From a checkpoint of a small contrastive audio-text model: text encoder layers 6, 25.1 epochs.
Rows from block 7 of the audio encoder of a small contrastive audio-text model, named by matrix and row number. Rows with one number belong to one neuron. Each number is 200 + 20 x the weight over its row's rms, rounded and kept within 0 to 999. All counts start at 0.
After each neuron's rows are labels from the 100 clips, of 14976, where the neuron reaches its highest value: "strongest on" is what is common among them. Only what is clearly more common there than usual is listed. The data: short read English sentences (LibriTTS-R). In brackets: how many of the 100, against the usual share in percent.
# fc1: MLP up (encoder.blocks.7.mlp.fc1.weight, 768x192), inputs 0-47
# fc2: MLP down (encoder.blocks.7.mlp.fc2.weight, 192x768, transposed), outputs 0-47

fc1.90,181,211,185,225,202,173,196,217,170,205,192,191,222,203,209,208,222,192,194,192,205,206,200,178,187,176,180,195,212,230,186,205,220,208,197,190,191,179,207,221,202,198,175,154,207,207,154,201
fc2.90,212,182,177,165,165,195,209,221,229,211,222,213,201,195,191,203,178,185,201,176,196,195,208,219,174,210,180,180,204,218,167,208,178,227,215,199,240,216,197,211,203,214,211,189,223,200,193,202
strongest on: the word "said" (51 vs 6.3); the word "he" (43 vs 10.9)

fc1.160,209,236,200,245,206,215,207,193,225,176,236,208,224,209,204,229,201,221,203,179,184,205,177,233,216,188,177,204,185,190,228,201,175,196,209,204,162,203,232,216,206,172,239,210,197,212,235,157
fc2.160,154,210,236,168,215,199,215,185,218,211,169,212,187,169,197,197,207,186,245,244,189,205,202,197,212,188,224,175,218,254,221,165,221,232,196,200,213,216,221,202,216,188,197,200,207,236,242,202
strongest on: the word "not" (64 vs 6.2)

fc1.363,194,203,213,192,212,235,199,209,205,161,143,200,190,208,198,219,223,210,205,174,191,197,220,161,191,177,224,192,213,203,242,206,227,166,212,187,232,211,197,185,193,185,192,178,176,205,198,168
fc2.363,179,224,188,199,190,226,190,196,206,199,190,204,206,204,206,226,209,184,203,209,199,187,203,195,230,199,253,166,231,212,202,196,208,228,198,222,190,212,188,222,215,207,214,198,210,265,199,190
strongest on: the word "me" (30 vs 4.7)

fc1.144,224,210,177,206,177,218,203,205,198,197,199,202,165,228,192,218,181,195,224,227,189,206,216,212,219,235,197,176,234,162,214,215,195,174,192,212,209,186,181,205,195,197,199,243,218,190,222,215
fc2.144,192,222,215,207,234,200,241,183,214,204,190,189,226,192,197,225,209,178,221,172,206,214,172,197,161,201,201,204,200,186,180,211,162,167,186,194,209,212,146,201,241,209,207,207,180,206,198,197
strongest on: the word "is" (30 vs 8.3)

fc1.494,208,207,185,199,213,202,164,211,188,163,209,195,149,230,230,204,237,186,202,172,162,159,179,206,231,214,252,186,213,217,210,209,224,202,208,219,197,199,183,193,218,213,194,192,182,199,206,192
fc2.494,193,213,238,248,183,221,194,195,188,218,206,192,237,181,197,238,209,200,166,214,204,189,223,177,204,222,185,192,202,190,183,181,185,232,215,208,153,200,223,215,171,193,225,172,230,219,201,201
strongest on: the word "the" (84 vs 24.8)

fc1.596,211,202,207,200,149,200,182,225,192,164,217,186,167,212,188,207,205,182,182,189,198,188,188,214,188,199,158,167,200,210,218,198,220,189,195,224,183,210,227,217,168,176,209,185,201,218,186,201
fc2.596,228,212,152,189,188,225,181,216,211,190,218,197,153,201,200,205,183,216,202,210,206,246,225,210,201,197,229,198,198,190,198,196,206,171,187,192,207,203,215,197,184,237,193,202,209,229,182,222
strongest on: the word "we" (39 vs 3)

fc1.428,183,203,213,220,176,197,197,212,216,176,180,198,235,183,186,194,198,189,224,184,215,154,211,161,219,183,198,201,236,217,242,193,198,192,214,188,207,194,224,218,222,199,219,216,192,238,206,230
fc2.428,213,222,186,232,196,212,188,210,152,206,217,179,224,214,229,212,186,220,195,212,183,210,182,178,206,196,193,223,194,197,165,223,183,183,220,200,203,175,198,217,165,203,206,219,199,211,167,178
strongest on: the word "said" (88 vs 6.3)

fc1.709,219,197,209,226,178,195,158,195,167,205,192,229,229,185,225,189,187,135,197,201,209,192,179,243,217,172,172,150,194,206,212,203,213,173,219,183,236,223,203,194,194,192,205,218,172,216,203,194
fc2.709,208,198,249,196,204,221,177,214,206,219,227,160,203,210,153,212,204,193,231,214,216,234,220,198,191,176,235,211,181,229,188,199,251,159,189,211,213,202,198,185,174,197,221,218,200,225,185,190
strongest on: the word "we" (77 vs 3)

fc1.559,185,223,208,205,233,214,203,213,212,209,199,210,208,211,181,153,196,172,238,198,170,195,180,159,214,208,232,154,208,204,159,219,220,205,204,194,233,201,186,210,187,193,197,179,197,213,209,198
fc2.559,224,174,225,210,172,208,205,207,175,199,192,142,180,205,200,200,205,171,221,198,151,172,230,213,195,212,206,202,214,197,207,217,211,222,195,195,201,193,237,227,204,219,179,191,213,174,194,159
strongest on: voice: male (73 vs 46.2); the word "the" (50 vs 24.8)

fc1.77,211,206,180,211,208,199,208,204,191,177,226,208,176,160,217,253,195,216,227,215,219,183,201,194,172,193,241,221,156,196,191,238,199,199,138,197,188,229,203,209,196,217,237,224,202,207,217,199
fc2.77,168,205,199,201,207,217,183,205,181,200,190,212,228,203,188,189,182,203,198,199,225,216,214,185,202,184,168,182,234,215,193,159,186,193,163,256,186,218,198,205,171,232,167,192,197,211,195,177
strongest on: voice: male (72 vs 46.2)

fc1.185,228,213,221,202,169,228,189,200,206,196,213,182,182,203,193,176,186,156,204,204,183,166,217,195,171,236,198,205,209,216,161,215,221,201,203,195,202,200,186,211,203,200,198,176,200,214,198,182
fc2.185,201,171,185,236,202,228,178,191,216,209,236,201,232,195,218,225,197,201,190,167,202,151,212,179,192,172,192,191,201,194,177,190,179,199,183,207,191,200,213,214,152,188,218,218,199,204,214,205
strongest on: the word "the" (75 vs 24.8)

fc1.520,214,207,193,179,220,224,229,169,197,203,186,199,180,247,220,225,181,188,137,183,207,193,225,196,190,205,200,178,213,224,233,207,193,238,190,206,218,175,226,204,199,194,179,200,217,208,183,221
fc2.520,254,218,197,187,166,203,207,172,202,181,183,212,215,191,190,177,192,199,199,210,230,199,198,210,190,188,212,196,202,174,197,237,192,177,199,209,206,200,237,183,210,228,185,188,146,248,194,181
strongest on: the word "me" (52 vs 4.7)

fc1.407,195,180,202,244,217,197,197,207,172,212,196,205,212,224,183,208,174,208,216,173,191,193,160,170,196,224,167,228,222,207,197,217,184,198,180,180,167,212,180,184,187,174,215,214,180,189,192,196
fc2.407,185,197,216,226,209,193,209,197,178,267,208,205,204,178,192,185,217,178,188,202,226,209,183,204,232,196,184,210,205,200,207,212,178,203,182,234,197,231,189,186,202,199,197,241,194,167,210,220
strongest on: the word "and" (57 vs 10.2)

fc1.146,186,218,188,213,195,200,236,244,185,234,228,220,201,190,185,155,212,204,207,194,202,213,185,175,202,193,217,194,228,195,198,199,246,214,236,214,177,219,199,232,182,195,206,206,220,200,210,223
fc2.146,220,173,187,229,198,230,206,222,163,180,202,178,246,192,202,241,213,186,196,194,203,216,203,192,183,192,165,189,199,182,197,213,205,184,198,203,211,192,209,188,208,188,218,217,243,165,205,192
strongest on: voice: male (78 vs 46.2); the word "they" (29 vs 3.4)

fc1.632,194,187,216,196,198,229,231,219,185,185,206,170,212,221,205,212,188,212,224,191,208,201,195,186,183,218,206,201,209,194,203,177,201,200,202,183,205,175,191,185,206,187,198,208,204,227,208,185
fc2.632,190,218,177,228,232,230,232,207,177,197,194,191,217,216,204,193,161,178,251,196,161,231,228,186,183,208,215,162,200,193,184,215,206,201,218,248,221,203,135,196,210,197,212,210,200,209,198,198
strongest on: the word "they" (32 vs 3.4)

fc1.647,174,190,198,229,204,237,197,201,225,196,232,205,223,197,184,199,203,206,179,198,174,197,179,201,215,189,222,179,159,229,197,192,184,197,192,155,212,190,177,190,239,158,190,190,193,218,170,196
fc2.647,195,203,194,190,217,184,188,167,225,200,184,182,187,194,210,204,213,188,206,212,169,197,229,179,198,208,205,181,228,167,195,184,193,204,217,200,178,182,200,173,196,214,202,172,184,156,214,209
strongest on: the word "not" (32 vs 6.2)

fc1.246,184,224,195,218,232,190,197,228,167,200,198,199,222,206,224,195,181,253,220,186,181,174,205,199,243,177,190,206,226,201,185,211,233,210,218,191,212,184,229,247,211,193,195,206,203,160,212,201
fc2.246,199,232,140,198,189,213,209,235,190,206,187,201,225,195,219,229,225,227,201,213,214,133,196,177,229,216,159,193,198,220,202,215,178,197,195,199,204,192,219,213,245,200,210,222,185,198,167,192
strongest on: the word "said" (27 vs 6.3)

fc1.337,199,216,208,203,212,205,190,212,166,200,182,181,215,217,175,202,219,223,189,206,209,210,229,196,193,154,209,226,184,195,228,196,205,221,198,197,183,219,195,158,231,183,198,167,208,170,199,160
fc2.337,193,205,196,184,186,197,202,213,188,170,227,229,167,202,190,181,204,219,171,186,188,220,227,186,231,161,185,211,194,200,227,162,194,199,183,200,253,205,161,194,212,199,174,214,235,209,223,216
strongest on: the word "it" (66 vs 12.6); the word "was" (45 vs 9.8)

fc1.623,188,210,219,198,191,211,228,199,197,163,217,201,178,172,186,186,196,186,208,196,188,154,159,219,184,216,201,231,236,193,202,184,224,220,197,214,218,162,195,232,209,192,194,193,198,194,196,223
fc2.623,205,212,198,227,184,191,213,213,215,225,208,159,170,188,186,209,194,177,184,206,185,196,158,216,208,198,201,237,230,182,210,211,214,221,196,197,206,223,207,198,183,191,218,222,182,195,183,180
strongest on: the word "is" (26 vs 8.3); the word "for" (25 vs 4.4)

fc1.155,168,208,232,227,198,180,209,215,225,224,199,227,204,199,215,215,186,229,223,188,225,225,176,199,167,175,203,209,186,219,196,223,231,173,163,171,219,175,209,191,202,180,178,191,188,224,213,181
fc2.155,183,216,226,179,209,202,215,150,187,224,187,183,209,205,206,192,194,209,185,208,227,217,149,179,194,186,192,184,177,201,192,197,218,229,219,183,188,228,194,204,181,207,173,192,240,219,195,223
strongest on: the word "we" (52 vs 3)

fc1.699,196,189,176,193,193,227,215,237,185,166,166,178,221,200,194,163,212,211,186,217,194,205,165,189,236,182,184,184,204,224,157,213,231,201,206,219,131,215,195,225,207,195,225,198,207,232,207,190
fc2.699,216,182,201,197,190,207,186,148,196,197,205,192,237,224,193,221,196,227,161,154,169,227,187,205,194,177,196,212,182,192,197,211,222,214,186,178,200,218,226,202,214,188,210,244,224,183,204,178
strongest on: the word "the" (59 vs 24.8)

fc1.568,199,192,186,198,217,219,167,202,183,189,198,178,211,182,187,233,229,247,246,210,208,201,188,182,170,172,196,209,201,200,191,209,228,188,199,188,179,200,218,211,198,203,210,166,212,210,196,212
fc2.568,170,221,201,178,198,186,200,179,194,207,183,192,216,227,235,206,192,204,221,196,232,205,191,190,190,215,233,206,224,257,215,177,189,200,218,210,192,213,196,183,172,233,206,190,184,203,187,174
strongest on: the word "not" (30 vs 6.2)

fc1.158,195,228,226,173,185,206,192,200,202,195,215,203,171,174,209,202,226,224,160,171,227,193,202,200,217,198,236,208,197,218,240,183,215,214,216,215,162,206,204,202,213,210,220,188,196,228,189,217
fc2.158,221,212,183,169,181,194,218,191,210,186,217,197,151,215,211,201,220,196,177,187,204,188,191,228,202,215,223,181,223,173,197,186,207,198,165,223,180,209,190,223,220,205,211,210,193,190,200,169
strongest on: the word "me" (29 vs 4.7)

fc1.672,191,192,219,223,197,177,182,206,210,176,192,179,204,224,183,233,213,212,203,183,192,165,168,192,211,191,181,195,204,155,222,210,194,204,228,172,194,229,209,187,208,180,227,210,220,202,247,199
fc2.672,191,196,167,202,151,215,196,197,167,216,207,217,198,206,199,163,192,181,201,164,205,203,203,259,235,183,189,219,232,157,255,215,206,158,189,194,197,176,213,203,166,254,172,176,200,206,204,190
strongest on: the word "she" (47 vs 5.5)

fc1.305,173,208,218,169,207,203,217,201,214,214,185,193,144,219,186,206,218,205,218,195,201,211,194,206,196,194,200,178,229,233,191,241,182,177,201,160,248,185,186,201,185,211,209,165,226,207,213,187
fc2.305,202,209,174,187,199,186,177,186,194,180,165,237,222,194,208,193,203,221,183,211,252,178,203,221,225,200,194,203,258,223,195,191,191,199,189,172,187,189,171,190,206,188,196,219,220,182,147,179
strongest on: the word "the" (53 vs 24.8)

fc1.682,198,189,203,190,217,207,199,192,212,214,186,200,154,204,189,170,179,208,230,216,215,197,166,209,211,202,221,197,207,196,215,226,230,206,208,212,222,240,197,215,204,185,186,189,193,203,167,198
fc2.682,172,205,201,241,209,222,184,206,178,179,225,213,237,160,224,210,168,184,187,146,213,222,205,182,221,219,199,186,166,204,170,186,182,211,178,220,198,186,189,177,188,205,213,180,225,168,180,219
strongest on: the word "is" (56 vs 8.3); the word "it" (33 vs 12.6)

fc1.58,166,201,211,190,228,203,173,200,219,178,220,213,177,227,202,215,193,239,224,200,184,176,191,182,211,185,205,207,200,202,201,212,213,211,192,150,204,194,238,161,172,155,203,198,184,197,159,244
fc2.58,235,193,229,190,198,203,207,222,202,198,174,171,202,188,202,232,174,204,210,240,187,200,204,191,174,216,222,198,183,222,171,179,206,204,208,230,198,184,186,212,164,197,200,184,185,191,191,163
strongest on: the word "the" (56 vs 24.8)

fc1.55,220,181,236,201,194,198,202,188,205,190,176,228,194,201,201,166,230,206,222,197,229,198,212,213,226,153,212,190,224,179,213,200,210,193,209,228,222,200,242,179,197,185,221,160,197,200,226,217
fc2.55,193,232,218,199,190,172,196,197,240,196,219,194,216,228,172,179,209,202,187,213,203,181,204,196,212,231,251,175,205,202,206,209,190,223,172,217,192,184,198,223,184,192,222,183,193,193,203,241
strongest on: voice: male (76 vs 46.2)

fc1.403,192,188,218,221,195,220,188,180,218,165,202,197,207,202,227,195,196,196,204,191,222,199,220,234,194,183,231,199,183,215,234,175,185,220,181,196,178,197,215,200,204,207,210,219,208,223,175,178
fc2.403,175,203,160,194,204,223,180,215,180,204,185,184,208,213,190,184,211,228,237,188,182,227,226,188,130,180,193,203,223,197,163,195,228,177,222,229,207,234,192,177,184,175,207,188,207,223,213,217
strongest on: the word "is" (27 vs 8.3); the word "was" (27 vs 9.8)

fc1.259,193,195,194,186,183,196,225,200,157,199,204,184,216,211,229,186,199,184,204,184,203,203,194,174,185,191,198,220,184,202,187,166,201,236,212,193,246,228,162,194,201,186,201,173,201,215,229,214
fc2.259,216,181,188,211,177,193,213,232,204,203,175,206,218,200,209,217,184,182,218,190,160,181,193,215,191,170,163,225,196,190,196,165,211,195,202,187,199,215,209,184,205,213,237,216,169,180,204,225
strongest on: the word "they" (26 vs 3.4)

fc1.118,188,246,210,182,156,231,213,215,163,144,186,199,235,171,179,224,196,245,208,212,224,229,206,170,217,218,224,217,192,210,223,192,225,222,192,234,213,197,184,198,193,162,178,218,226,214,165,178
fc2.118,199,223,202,226,224,207,181,209,220,188,219,201,177,206,182,194,211,205,210,196,187,223,200,202,214,191,186,243,206,185,203,171,191,201,194,173,224,218,212,189,205,207,172,158,253,211,217,190
strongest on: the word "you" (59 vs 14.5); the word "yes" (25 vs 1.4)

fc1.700,199,183,202,198,220,152,241,176,203,180,208,188,190,199,207,216,200,203,204,173,179,187,187,197,189,188,197,225,185,182,204,208,204,222,208,204,198,194,173,168,186,182,190,162,239,195,220,189
fc2.700,218,188,205,179,188,206,206,216,200,206,221,234,173,236,171,228,171,204,197,152,210,180,188,215,220,202,215,179,183,196,223,204,194,211,196,219,174,191,174,190,176,190,211,193,209,173,143,179
strongest on: the word "and" (52 vs 10.2); the word "was" (25 vs 9.8)

fc1.413,206,204,201,211,187,197,207,267,127,211,171,213,230,190,193,194,235,160,214,201,239,206,211,199,205,156,195,204,212,180,166,208,222,199,223,188,195,198,209,215,155,217,176,202,191,207,202,189
fc2.413,162,208,207,201,196,182,217,220,196,197,206,209,181,209,209,234,196,188,215,188,210,173,226,177,192,194,199,196,166,195,184,213,144,199,197,184,210,196,210,206,229,189,206,177,210,215,196,202
strongest on: the word "said" (27 vs 6.3)

fc1.658,184,219,209,217,213,203,228,203,197,175,212,210,216,195,170,172,165,218,162,194,232,202,193,179,196,208,183,206,229,220,199,162,223,232,234,227,203,204,190,226,182,166,204,196,211,229,161,217
fc2.658,201,182,197,245,232,209,201,214,168,182,187,210,153,233,192,213,198,183,217,186,186,190,211,203,172,210,205,229,196,187,182,182,166,247,190,200,222,194,177,221,182,207,232,188,184,222,196,220
strongest on: the word "is" (37 vs 8.3); the word "it" (34 vs 12.6)

fc1.131,227,182,187,174,211,196,225,203,203,157,184,182,213,197,160,194,198,182,193,235,222,201,201,157,186,224,206,163,200,201,178,173,212,230,193,185,222,215,228,235,213,191,195,190,226,194,213,178
fc2.131,197,209,175,181,187,170,206,233,198,205,200,193,228,225,204,189,210,162,179,196,203,201,184,176,193,186,186,178,231,147,171,203,188,181,207,177,201,211,248,239,230,185,198,183,206,213,174,224
strongest on: the word "said" (83 vs 6.3)

fc1.99,196,218,218,191,173,182,204,219,196,174,185,177,187,194,214,240,189,198,219,205,181,203,207,205,213,170,181,222,183,197,205,250,216,188,191,195,200,180,185,182,188,245,188,220,194,203,214,196
fc2.99,213,207,201,227,187,170,241,203,208,199,155,194,212,209,186,189,205,185,188,161,219,246,204,234,206,173,168,215,186,212,210,214,213,185,184,209,210,177,204,219,174,208,211,196,198,210,188,176
strongest on: the word "she" (98 vs 5.5); the word "said" (57 vs 6.3)

fc1.663,223,196,222,198,206,238,175,222,207,192,203,206,213,171,227,209,181,220,187,203,230,222,235,223,185,211,212,177,185,190,221,205,190,216,186,183,198,266,196,192,194,149,192,208,225,201,231,237
fc2.663,218,221,165,200,207,194,210,196,195,220,215,216,205,204,249,168,201,165,193,204,182,200,185,234,205,165,183,191,214,197,150,210,196,200,236,216,204,193,209,210,206,219,188,235,218,203,188,202
strongest on: the word "you" (61 vs 14.5)

fc1.730,225,184,203,199,203,190,219,194,147,191,168,183,203,209,214,237,202,237,177,190,216,204,245,204,156,230,188,226,211,180,185,186,210,184,210,239,207,208,165,216,195,226,175,184,230,201,206,218
fc2.730,191,209,191,199,225,199,194,167,188,182,188,200,197,162,196,231,183,230,206,164,251,214,208,184,203,203,197,222,171,175,182,200,188,233,197,278,178,178,193,202,184,202,188,204,197,198,164,217
strongest on: the word "and" (42 vs 10.2)

fc1.169,191,214,175,180,205,192,189,226,188,193,225,197,181,179,190,188,200,211,208,161,218,249,188,205,206,219,173,185,197,179,210,222,201,223,209,189,149,214,201,173,172,161,208,203,222,151,212,212
fc2.169,193,203,237,255,200,193,201,191,184,219,188,199,214,175,164,209,164,209,200,181,193,209,222,192,186,193,234,200,198,220,193,174,230,194,211,188,228,186,195,187,216,171,237,210,237,209,191,183
strongest on: the word "we" (64 vs 3)

fc1.530,214,213,235,203,235,203,237,157,223,235,190,172,213,232,212,241,200,211,191,214,187,169,176,219,174,223,174,219,206,213,206,217,192,179,199,201,195,209,203,215,186,215,167,202,217,222,225,226
fc2.530,211,160,203,191,210,220,179,169,181,203,220,206,219,178,215,244,175,205,182,231,200,185,243,181,213,165,210,192,246,213,215,216,213,196,194,195,154,219,194,224,204,181,180,223,167,182,189,183
strongest on: the word "the" (55 vs 24.8)

fc1.150,170,178,200,198,203,220,185,196,206,201,197,189,186,221,210,203,191,196,216,162,234,201,189,181,167,159,223,222,192,220,195,204,219,177,229,198,230,177,161,204,184,186,220,199,189,193,200,187
fc2.150,190,175,198,186,219,196,193,160,180,246,198,192,209,186,213,203,217,171,199,195,172,224,167,193,193,184,192,177,210,183,205,211,200,198,185,188,158,206,185,192,185,230,193,162,175,202,183,216
strongest on: the word "they" (30 vs 3.4); the word "there" (25 vs 2.8)

fc1.62,218,200,204,208,199,252,196,208,210,200,238,218,192,173,219,200,196,199,207,175,190,188,225,223,211,183,183,158,193,212,215,172,193,198,180,171,185,221,202,173,187,201,186,201,195,200,173,209
fc2.62,186,219,203,202,198,215,193,165,182,186,216,178,202,168,180,171,224,196,209,195,205,230,189,215,168,197,208,201,169,244,198,178,203,191,228,177,201,157,181,181,183,217,214,255,200,203,242,193
strongest on: the word "we" (35 vs 3)

fc1.645,199,192,197,173,196,178,156,172,186,216,222,244,229,188,191,207,198,199,174,205,227,248,209,173,157,203,206,155,177,195,181,191,183,204,251,200,195,211,184,203,187,236,216,186,220,202,231,185
fc2.645,221,233,215,190,202,198,224,181,180,194,204,193,185,195,175,223,198,188,194,196,219,203,172,214,211,208,190,211,183,204,176,203,205,191,179,191,190,223,204,179,179,204,188,211,220,188,190,193
strongest on: the word "said" (64 vs 6.3)

fc1.362,194,215,188,211,221,223,195,214,205,215,199,181,215,191,215,231,174,179,202,199,157,213,185,207,195,181,180,206,213,217,225,194,151,191,185,191,202,169,206,183,215,190,210,221,212,240,169,211
fc2.362,197,202,205,188,201,164,189,206,182,189,186,164,199,184,171,224,225,180,187,211,232,209,187,208,185,230,234,223,195,210,221,195,177,191,219,183,174,189,185,182,169,212,201,184,196,223,244,216
strongest on: the word "be" (34 vs 4.6)

fc1.685,222,192,196,166,182,187,192,206,193,180,238,193,199,197,185,252,170,211,194,212,199,216,174,215,178,186,211,165,216,180,209,200,216,219,185,215,216,224,194,197,190,187,201,208,201,185,193,198
fc2.685,206,215,226,216,194,192,170,234,222,225,202,188,169,194,180,175,220,205,196,198,222,232,222,160,214,209,225,204,223,159,202,243,175,205,211,214,202,205,196,196,148,204,212,204,170,178,198,199
strongest on: the word "we" (76 vs 3)

fc1.627,186,220,181,212,213,252,183,168,223,205,211,174,207,192,194,209,199,223,175,214,190,209,211,167,235,263,212,194,202,206,179,214,223,202,201,192,201,207,153,244,196,196,229,218,170,216,227,211
fc2.627,211,200,201,197,199,210,224,167,207,207,215,203,192,206,222,232,214,168,183,185,218,171,218,213,217,191,153,194,198,185,219,197,186,182,219,183,178,197,208,200,191,174,218,176,181,199,207,202
strongest on: the word "the" (100 vs 24.8)

fc1.65,223,154,182,213,228,164,206,199,180,178,208,226,170,196,225,245,174,193,166,185,184,197,208,229,194,221,210,201,194,199,180,182,227,200,226,214,180,176,199,217,203,215,202,208,213,175,180,196
fc2.65,196,177,213,180,201,210,207,221,174,200,226,157,176,229,205,207,222,189,209,209,217,230,156,192,213,188,202,217,220,184,230,206,189,188,187,192,222,182,192,196,197,192,195,201,182,204,192,197
strongest on: the word "and" (34 vs 10.2)

fc1.579,246,183,219,174,217,204,196,173,211,186,199,194,228,219,196,243,188,208,221,177,220,189,190,189,198,207,188,192,200,185,225,196,228,221,207,219,210,220,193,180,237,204,231,183,176,207,202,259
fc2.579,202,175,190,236,167,204,219,203,188,221,205,194,238,182,180,233,188,237,230,204,207,163,194,199,214,194,209,231,201,180,179,183,183,198,162,188,193,216,209,204,200,190,186,193,192,221,211,229
strongest on: voice: male (75 vs 46.2)

fc1.504,201,194,150,214,220,232,201,209,247,170,225,196,180,195,221,195,175,224,171,199,208,206,164,228,227,168,215,219,213,226,224,213,244,193,226,186,187,178,191,246,194,197,176,175,240,229,223,174
fc2.504,182,188,178,203,203,169,211,175,180,184,213,179,201,185,216,202,187,218,216,218,224,220,211,230,195,193,208,193,193,217,197,204,229,235,190,196,200,213,199,160,187,198,205,240,191,232,204,190
strongest on: voice: male (73 vs 46.2)

fc1.54,195,204,208,195,205,194,233,191,207,162,191,245,189,184,189,236,188,175,167,209,177,147,186,185,180,177,217,212,197,173,194,227,232,226,231,218,195,198,203,199,208,207,175,185,214,209,209,212
fc2.54,178,223,178,200,187,231,195,179,182,244,208,209,210,271,205,195,231,184,198,197,228,209,196,222,186,214,144,215,221,212,173,212,204,205,207,167,199,200,241,222,196,202,210,193,236,199,187,173
strongest on: the word "be" (66 vs 4.6); the word "to" (33 vs 14.5)

fc1.644,227,191,211,231,173,180,229,188,187,189,187,165,146,185,216,249,200,197,187,222,241,192,203,198,192,181,221,149,182,227,206,219,204,183,214,191,199,178,210,200,207,222,211,158,217,159,199,201
fc2.644,194,228,185,186,207,191,211,197,226,187,184,196,203,198,210,182,210,176,197,195,203,192,165,217,195,196,217,200,226,209,209,218,189,156,191,215,194,183,249,196,139,246,184,217,191,204,197,198
strongest on: the word "me" (49 vs 4.7); the word "you" (43 vs 14.5)

fc1.527,213,184,221,207,204,202,194,180,225,192,205,190,217,192,191,208,205,213,237,186,167,214,202,191,192,172,192,195,212,193,208,214,193,222,200,216,208,191,238,242,215,219,205,206,193,217,168,205
fc2.527,195,193,162,193,205,202,198,197,162,197,204,174,181,191,222,189,237,211,214,196,185,209,202,155,183,187,210,213,166,178,199,197,185,198,200,210,194,218,192,202,211,200,204,205,191,213,186,157
strongest on: the word "not" (39 vs 6.2)

fc1.51,227,212,201,216,188,222,184,213,170,201,185,191,196,183,230,176,201,210,171,191,191,193,171,194,158,213,183,217,214,226,199,210,203,215,207,181,175,190,204,217,172,184,201,191,226,206,160,206
fc2.51,194,181,218,222,194,167,193,195,173,244,203,222,216,216,167,189,216,184,205,186,195,193,226,193,191,191,205,186,224,220,221,212,164,215,191,192,229,215,193,177,225,178,183,219,207,206,223,198
strongest on: the word "be" (53 vs 4.6)

fc1.716,204,223,214,169,189,169,179,198,193,201,207,201,196,184,215,187,225,147,147,194,179,199,198,194,224,198,212,210,221,194,227,222,202,171,176,219,175,229,211,189,187,212,198,155,193,165,199,180
fc2.716,184,190,256,196,209,216,211,188,212,217,205,191,181,212,185,174,198,209,217,173,215,207,198,223,212,175,230,181,188,219,212,189,223,194,196,207,210,178,177,165,198,178,196,218,158,209,211,212
strongest on: the word "it" (36 vs 12.6)

fc1.199,209,246,210,165,200,174,188,225,211,192,216,204,147,213,159,229,182,167,184,192,213,213,188,181,202,190,219,176,213,218,189,175,205,200,213,201,181,160,217,197,179,218,191,191,204,198,201,194
fc2.199,193,236,218,175,177,198,197,157,183,220,221,196,189,199,219,218,194,199,192,209,195,192,185,183,237,203,216,216,235,209,191,238,235,164,194,222,206,225,190,192,178,198,198,211,172,190,208,203
strongest on: the word "said" (85 vs 6.3)

fc1.217,213,197,187,191,220,162,207,239,207,196,221,228,179,229,165,195,202,179,191,204,168,210,203,213,206,215,195,193,174,197,237,219,204,229,202,229,229,203,223,214,213,171,173,224,182,197,195,194
fc2.217,213,227,200,186,213,210,179,215,205,178,204,177,198,155,203,200,216,195,199,185,229,161,216,206,183,166,231,200,199,186,180,208,206,196,180,187,212,178,227,192,205,239,173,184,184,214,196,222
strongest on: voice: male (80 vs 46.2)

fc1.392,183,186,176,185,193,218,204,208,189,176,187,205,205,211,181,207,219,198,226,189,254,232,188,192,212,193,174,213,191,165,217,208,214,192,202,186,153,208,225,200,250,200,234,212,190,225,174,189
fc2.392,204,220,210,198,205,197,162,196,220,210,188,208,212,207,206,195,180,171,194,212,198,202,225,176,232,178,160,230,173,201,199,191,217,239,188,221,229,214,221,205,220,186,178,210,203,204,200,210
strongest on: the word "not" (27 vs 6.2)

fc1.358,211,215,174,219,215,222,172,197,244,204,198,187,210,230,210,205,258,199,216,183,212,187,207,188,231,223,185,205,227,210,194,219,213,177,218,202,201,195,229,177,164,236,187,183,192,213,184,180
fc2.358,185,167,187,221,190,215,160,204,213,171,170,208,185,184,245,211,215,178,178,221,200,180,205,231,228,170,202,225,204,197,238,191,194,187,233,193,215,167,222,182,207,210,183,196,170,211,198,152
strongest on: the word "me" (42 vs 4.7); the word "said" (26 vs 6.3)